Weights of a small image VQ-VAE.
Training: normuon at rate 0.011, 15200 steps.
Data: trained on photos of plants, animals and fungi (iNaturalist), 149.9 epochs.
Rows from block 11 of the encoder of a small image VQ-VAE, named by matrix and row number. Rows with one number belong to one neuron. Each number is 128 + 24 x the weight over its row's rms, rounded and kept within 0 to 255. All counts start at 0. Numbers have three digits each.
After each neuron's rows are labels from the 100 images, of 14848, where the neuron reaches its highest value: "strongest on" is what is common among them. Only what is clearly more common there than usual is listed. The data: photos of plants, animals and fungi (iNaturalist). In brackets: how many of the 100.
# fc1: MLP up (encoder.blocks.11.mlp.fc1.weight, 768x192), inputs 0-95
# fc2: MLP down (encoder.blocks.11.mlp.fc2.weight, 192x768, transposed), outputs 0-95

fc1.36:154127119156120115108127123169150103143162126101149119131136147099135142161154124138180098156116072165108122149126107143130166146095095165130130080132112122170121116152156144141161124148142185070118152117105135144150156146134073128121099153073110107116143130126126114106097128159166145103
fc2.36:145107142098100152159141134106158111130122143134132133129135124134103090095128154123096144113139177144126133113097062097136146149139130116138184182158124138115119153154153114139069107095138106149096129115111122164151114124104142163112133076166139121126159140146102110126131112146093140160
strongest on: phylum Chordata (95); class Aves (94)

fc1.629:147152144097127125115146139116160134183104104142125079110137140086116129117084142138116111154112099130149125119140139092104120063133105113155129174115142119135135094131123102126118148116112124128147151116141103135142102143160115097139117132179116099142129121116156111179138115117162144130
fc2.629:137147125146116161128101112160128154079138182114133149163160126146159156119128126092138131091135154115114144102166117147200135178129116112137122092123108188155137133151151123108144107118098143140126087146125143096100141116126142100111132142088112158118134131100087125098145103139113128132
strongest on: class Aves (86); order Charadriiformes (27)

fc1.363:133100147142149135122171094109117086127101103134170140133100110107146080173118106140196102175126138161151110142126117145137135120124114138102122119100086093147102140143133164121113123138122170171127137154126104166121133123138125142138100146148111165135098124121162168110089163149113124144
fc2.363:124111086120124101153081165153124142093162170113099122144150126112089201097134122133100145099120143128109134140144133139133136139081108121181129113131161158123155132106105092126132136137115080104141161103137181096122145125107089127117141120109149092134171141106111078120158105112137106100
strongest on: order Passeriformes (64)

fc1.32:134082153113152170094145114139101083148158120115131118126087097108147137175128084113167148115121144118124147134135126152104124134115144101118132124112140120141108123139131126141142112143122166159145134130126122150097104114143109079159084132141149109091148107102171101138107140140175139060
fc2.32:132150195115125113126147103110167112089140118129111154205126141191126122165131122151120148131139124112133128144088109112141116140144128115121126128113129120131130149167128110123102106143137132174092085120130165161117150122131120111128157141116136151136117128119123126156137153096105136130
strongest on: class Aves (86)

fc1.219:124127151147134123069119118152153135145134142131138157143128096137113129151102101139123098099108141155075109142170112121150175143126123145104163110093114122124151118189138130131092151115118144111167133153121106171123141141119094121138105156147105108130130166139164075128110147122088070120
fc2.219:101055119122124158212138149123147145101127132153098111158126146123134123136151132104120122138136116099193167139075096112099077108120124121142119161155141143102086125098142119128159123140163102141092146103137155109180120146140116131093146104148148136145122106116133159112139126129133144107
strongest on: class Aves (88)

fc1.755:148138116137142139108149140171111141147150140167185170113110097166131142123089086126163110142142090142139105151127119139097135155126109106119183108148121133103099127126147145163108185104095133144129115100122137150105121149147105138089115152137148126107171141128093125171139111109104098123
fc2.755:088120158101123141164128141093118113110110115093079090135148176120107126149159116124079132122124119118123170114108105112138062127146116149134109146155106116124157123126133095137141114162151109167089147169116130113154144123114151118148152115179111159162105108120141101104142144133122153116
strongest on: class Aves (85)

fc1.0:150108130136125145097118132127109105147081138103151164145161148112177156123164094129125115125095123132107119160161165179137127155128121127105126149143105136138181121079154138097120100157147152140138083111152121119128162159161110105130124115099128137111117120167098116136098092160116150164
fc2.0:101116115104142119121117126133117130112162137138116139126123112161127091104123134104090134131140121124167151093094088137115133091100120129139088138169152097090079091146166134168147135122145131123075107138121109157118112141115122146108139123150117116169138112114093165123132168127101151131
strongest on: class Aves (85)

fc1.175:130104141102165161122129145084097171084132114151168125143106104124120126103164145126080147101125102113132122121129138120130134101151145067170122144102147124126126146125077141154106124128140138115138116133147144120087161109112139123128138112122111174109137124141116140167119116101124092122
fc2.175:141130154143144076095121108144145093140141104144112164142119148143107097127098127134135119142138149109123160144086067086106102115096121155100184086171150152113148130183145121175138124130136115132115093135145106156113093104146111200133132114119163090107148126123093098143092121130125158125
strongest on: class Aves (85)

fc1.423:106137107141147153124159126125140114138121137149146125169125118131121136147141097130129115131135134162094090126118099130169180133059147144097144124111073149143119101186098139122096146116149148112162128083118171130135176123118119125132097120180136118160137158133139157123128150130108115145
fc2.423:141078164118110136143091106109171128099126131139100114143130140116135119136139162103126156117119142111173176135116114113103094119138119107155091133144198125085121129085174119123129116121143120135087134163141112129167081152117105126111144139123125124116135087110140147105123138134122140118
strongest on: class Aves (92); phylum Chordata (92)

fc1.8:095092138088117163154183116131118134127095114085137085125148120126106107153124116165125111124197148085123125141159165104125111112110132116120109108148144150150170150126099181120149150155136130152165130134158166132075115139094143155151152118143141115143165132079125131129117112126128121116
fc2.8:136154128170098123100080143124152141174129135135143145121096120111170129096088103086144141115079137157136165100081129177129136135129143120162155160086135094127092133094163122125130124118145137100083106133096094121131130085131102102086116135103136153120107084138108124105125125164134112178
strongest on: phylum Arthropoda (74); class Insecta (73); order Lepidoptera (35)

fc1.469:104087136081109136141130153123111098114112143109135144136141137090131151132173124123148155124151178166172140084137130122121143118097110124136104083119109090158150113134146074130140130167135184125158139096127134117105132149122115143130148104192134110130080170147153127170133122142123115125
fc2.469:151163145144102126104134136180152143143144131134121149137114120164146164123058146129107107115094131108055145122132118124118122132159125125154141161122145158108119132131109174132118115116083119122110183177165129163134108096113139116108123153086115137103179098118118134109122129145117098112
strongest on: class Aves (85)

fc1.173:164150122137137133139141141117147130125115102149118088132150135146131108137122161117153114158138110121080109100169109132107171126108126140120135117121112130107119126070128128129158110117140124120077134104131169079151172133136153097171113156092132125144116131146086123117121147087162136115
fc2.173:089096135099123128110063112104140134146133123119105151132133111137099134151143117126120127111084163119134146146105121113127085118156111113108142130166152114106140117187133119119106113135122120175148143164143097151128103146137113147091161109117125137115176144137162111127142157114115106109
strongest on: phylum Chordata (93); class Aves (92)

fc1.647:115107083094133123143152127158139122118161120133143139131133138132116142118134145138139115133170114121125138179147152120163109167134125121112126156176122098083125138103149177175170109105134079127091120110140087141119097101135127123136069118096145159126101159129139106139105099095122144128
fc2.647:124159153117130117172115148121103128154104133138116128104111146135162103107164128099144138147082099178128099127151131124088170116144094153137099113095118143146104133157092094129102121149108164136123147135121153083129142151133132142081152140143096122122166077147134140118134123175134145123
strongest on: class Aves (89)

fc1.248:118158118151135148136119152132145119142165175119129136139167130134092085126133154088125120139139131138101085121129130101139143120115115162091115085109150141121150138118156106136125145112135151076124138144108178099120080138131159177100097150081137104121122188123120091148090112132132147181
fc2.248:114108114109116097102154121105135139120098104158088126142123118121151111133111115145149117121119130077147181130146125129123104150164116120151117187132112117102098099147126142096161077107150120151123152120137072155147160099141161107145153114151142151136143113150148142112176137143117114110
strongest on: order Passeriformes (51)

fc1.2:125158135173115106156143133099099088147145157160143087174126116135137130078130149120111135145149068113151147130139097150122139132125120145135142114083121140172155117085149118105145091168167159132137131128104156110136110148141125124156103158110124114125101099140126120164141132129119119134
fc2.2:134081137088121145128072141147153140116137117115095134162137123129113157143126122117110128136118157109115134107098127130129095124136087083110147128156136149081088114189086147127134135112119119176129152113142096162144163146135091129083155085141123144128166133120141126130130164133122085104
strongest on: phylum Chordata (96); class Aves (95); order Accipitriformes (30); family: Accipitridae (25)

fc1.106:166164072153145156135143138140098126130136146097095135137120142128133140119142137135158164155145118119144138148142138164146130113102158178090139097115131105144082134118105110107154154149125141139099148113131128113131134120130163125122102154133117135153077153119124182110113129125153169119
fc2.106:135110100132126116087145097157151136120147133138134122177168124125135104107118097114095119138115180127142176143077120144116106126112125115126172127132153115107135097144114148132102127106153102129151130090128167123142149118100115112160121141144112129127104218104122144120147103123113137114
strongest on: phylum Chordata (97); class Aves (93); order Accipitriformes (27); family: Accipitridae (25)

fc1.309:115126129148164127122123151141151115135145150166142128126138110137147099137191143101127088094095105081164112117138140128116141109143141093125123135092115138134109118115100112198120154102117117120162113112123127119156128118112066135137153127095110121096129164121106128118111076133144143153
fc2.309:151121195116143124139154125133096102125123127121126118115134161145142119127124094111099133139126122122139156108102146106116155129129112121119134128125163116073111106150175160110175107127129119181104130114140165115111129143120144121153109129131109144152145088153123124153144153124121124109
strongest on: class Aves (88)