config.yaml
dataset: "photos of plants, animals and fungi (iNaturalist)"
bottleneck: "vq"
encoder_activation: "silu"
encoder_mlp_ratio: 4
encoder_fused_qkv: true
encoder_patch_size: [8, 8]
decoder_norm: "batchnorm"
decoder_attention: false
decoder_upsampling: "nearest_conv"
codebook_size: 1024
muon_scale: "spectral"
adamw_lr_other_params: 0.00091
final_lr_fraction: 0.01
Rows from block 5 of the decoder of a small image VQ-VAE, named by matrix and row number. Rows with one number belong to one channel. Each number is 128 + 32 x the weight over its row's rms, rounded and kept within 0 to 255. All counts start at 0. Numbers have three digits each.
After each channel's rows are labels from the 100 images, of 14848, where the channel reaches its highest value: "colour at peak" is the nearest of a few named colours to the mean colour under the peak. Only what is clearly more common there than usual is listed. The data: photos of plants, animals and fungi (iNaturalist).
# convs0: first 3x3 conv (decoder.decb.1.0.convs.0.weight, 64x64x3x3, each kernel summed), inputs 0-63
# convs1: second 3x3 conv (decoder.decb.1.0.convs.1.weight, 64x64x3x3, transposed, each kernel summed), outputs 0-63

convs0.59:134120103143145122121148145127131125128079111131098119104044147183143177091142081084181113072125172154097166099160148107120159117111036104057086127117118083177084126092144136142142119119104129
convs1.59:086090173113173139137137102149054113089136170110122105081107121167150096121194132100147112075090081099115090127112143196145151191167138127135135115101157105108128129153149165114176120090055128
colour at peak: brown; black

convs0.23:123145146199116167116098140137114102167127135057123146140139152148133151139052086134153148103105044130130196119112076104153130157116142121161161036114137132062117109147113182111144128129150111
convs1.23:147115117084142124055166142096167118136123167149119148139173100102117120091238206107133160142164194128156085181140106161125144159130120102151124158124167132099128146112131137113138108093133192
colour at peak: black

convs0.16:157150125095101154113135102087146099123098119091168064098134115086133114112081150067125162050126097139105185115122110128137086118162083137079140088158088155073135132141183162189110108106118079
convs1.16:118127147138110126141096218179151133133133123136163088132139121159136107115021153176146162168131156113143182143094156114148154155159112158135162144069108179153169092161119131133193153142141167
colour at peak: black

convs0.37:134167173149159165076136128136139160135144111093156149146037091089141106108183134082125144130103187080124174109146163137135184168116162090087077135155082129173139090095132106152144115147175128
convs1.37:133146148158165151115212102120155132129111142108142118126178089203158093116134127114116163150161217171161088099129195158097158142108118159145101143117150137105107191127108171153144176090118097
colour at peak: white; pink

convs0.35:134089134159115136153115108118154123125161144112084104151153137119150075088149157209141085088111133163120137135078116161121135124112073103154079122109204093170202120156030110123147116128141111
convs1.35:132100146054138118092128082104164107087104117132058132092102112122122133167135154196214055123105095093089127110112064130118124104140151139130105131115103146097071153113061135124099148115119109
colour at peak: black

convs0.62:164134134174164090158144182133102150132154110162135071167143137130118124116135138111148107124164123097128099128081101167153091063159111077077100077127118206101085132106117154135170056167123180
convs1.62:120157151132141156144112122073139095128142122119112141135119125147099120193118096195078160129116105213134182072145142157121121211100143112135096189177149052146155121108131082131112105164134118
colour at peak: brown

convs0.48:123106103102136172112058025131078062114129094134092122121143134124086122133167064120087116122157113129144135125073097145117126139090161153155126163143129099162120075092119156128051167128142100
convs1.48:144146142117106120156100152150104212106153146169137120122133125110138076175069052149117116148123068121155084078151130136127185072112097121100087098125163081103166168105172161095078133123133139
colour at peak: white

convs0.45:142193100100137121119160104170148113098156129131095165067106132144127181061172102155184072120127154143136099112160123125136104119140106106141139134008129118175108175135107171165140107108111129
convs1.45:126059160149157127116153134072162149128080123146095128228136116144119093177144121092114157148137175138121126150146107049157115120161141132148132154181129108055114132111101080056141100146129145
colour at peak: white

convs0.1:182148116179128097087186128107158149169142070117132116116124135156122128126099182131143168010137131158108164159145169164143166122158101127085126110126146139095149180136162084119187094142110129
convs1.1:089088122121124114184046163078095164063139170137116148164137089125073124095111137125109105083125106073167082096102085104116113098119149144147143155168092108129166107093166102075155167152129149
colour at peak: white

convs0.7:136135126119161153171091093190067159177084067154112149117193155145162131127105097155116127120091020081113182126109123096126086123109083112112126118155134130136102122160146126175135166128115099
convs1.7:127124135115138091132156196189163160158168084135161158119126175149245110097127133144156135106172174139138176128161081201170130130160141161105151148110142097145146121120099133136138145166099127
colour at peak: brown; black

convs0.25:094141131069148124115141147121147123138118120121102223152105113145127134121128133170173108117121160110146157145076142116132108114111000112059119131109137124136118082095146136129144101116128111
convs1.25:172114160131142134133085119131094157136111107120066161162085133101150129147119120135209104187128122131135134115109131097147133106120132197210209195079117076140113107101144074116101159130135133
colour at peak: pink

convs0.57:152123131079165126144088146160099105144136125097120099133138143109140165099086085034123140092114112039144092150124141135140160104076035133045115099138123157147129105126144117113129108161121170
convs1.57:131121104167088090157129133066123108075128120118121126145107049091086112088108183112133051111108141170118099112085132067119074155155171136155171132119070116109143125160114190145150088118118111
colour at peak: black

convs0.43:098136123138103093226163140083189159084125105145130117149128103172152108117106157143123163155121131126124120140153248110102155121140138129149123094095140127141116097122112193151202159094122105
convs1.43:143126145155119117049144209108191125112114124134146146050135118061106154209107131118152116133091124159152107121138083137167137171152140135107126131149088109130149149162145129086104120091098205
colour at peak: black

convs0.13:181037098110141043109155124132113141088201157149146114138105097135128092114135179046102152172086163131129138122116154161145092161131096130112083122087112083130137138112170141149116134090134112
convs1.13:125202137126170139103119110112162138175037149156140127118140165129190182137184099106112160127127167145170158149136158099169132163107107118142126171182152158116085110149118142119148159192171174
colour at peak: white

convs0.34:118119101131125155156060152172094141138119122089167137135128105198117081112067158046158100120137117121134082137171065112141154168083098134090096119108114077117104112068117176100169141126141107
convs1.34:155140128124096101182089152072108159063154137136143124143094115038074134131221168178091111110160117161124133142121143141122098134117117128163161180132130173163158068126109107103103161152135138
colour at peak: brown; black

convs0.11:133120133127106024139166101104123094180116083090142128106069128200159150105083141157138120113127119141124179100128132121114130124133118080130134116114127170119143145203139055136176056138109099
convs1.11:113131078129089177113116183142127125086132122127124126149160123000118095139130151146140125153147156122109069100120136115124161130146113127127118150153139116117170085043143155107092071120130151
colour at peak: black

convs0.9:144157159106127202109127123067137098143053126128086109162116114092156155110209097129109173096139163191130129097107118108133114104153112110128146149117196067169131115141158201127110138091118126
convs1.9:087096095122101068159090136109149092084167092173157105140130110172065124113089132102102070076103170045113060130092082095098131125146119107137139099141087122102120120106087120102132128101126091
colour at peak: white

convs0.46:094103115109084155107150160232120108053110167104121112137117071195068123118151108090115052142125106165107119120139119086126124092162149163144083097143110139124131147164084136120165161122129146
convs1.46:128117171183117110159106158131177080112137123134137135104158124115121132136150139097131115043144080057067130096119099103116091114107118086125070097110136102044072166081160090111143148133113155
colour at peak: black

convs0.10:095138156123134134184084158159092140126146129031151135166156131139142119100076111144131167131121082137131199150157108106157121088124117091088077108153062131146094163131151111217112151153104133
convs1.10:154100145144162159118189129130133094189108108160141151088110105115131161100208206058159111166133183133163138179166161163160141166142125122117141088105165116124155124171083105125129110106168146
colour at peak: black

convs0.26:106152093138109119103121121085145105123148154151109124238066115122180122121162123132100084128115152157127133122109161083110130084119130119117152126193097016155144154159145117128130167178090118
convs1.26:203141130167100148170146138080127162157078172114152121067143139117128126148134099110121149171090152117179097168137101186147106115140134111117149200040160139127095085105123126114149151084075137
colour at peak: white

convs0.49:098165186088156138121159128157145158132127188131096163139128105102113136147112117123092158144198152128113054152151097140124151196164140071154142123075156144056177066163136119140157134124085121
convs1.49:125142087140089119091127148112172076144100078118118090065150118180115128143241132092145119117080127113119143118128113164125118099149137151090076102158155176116091140115097112125093123089176196
colour at peak: black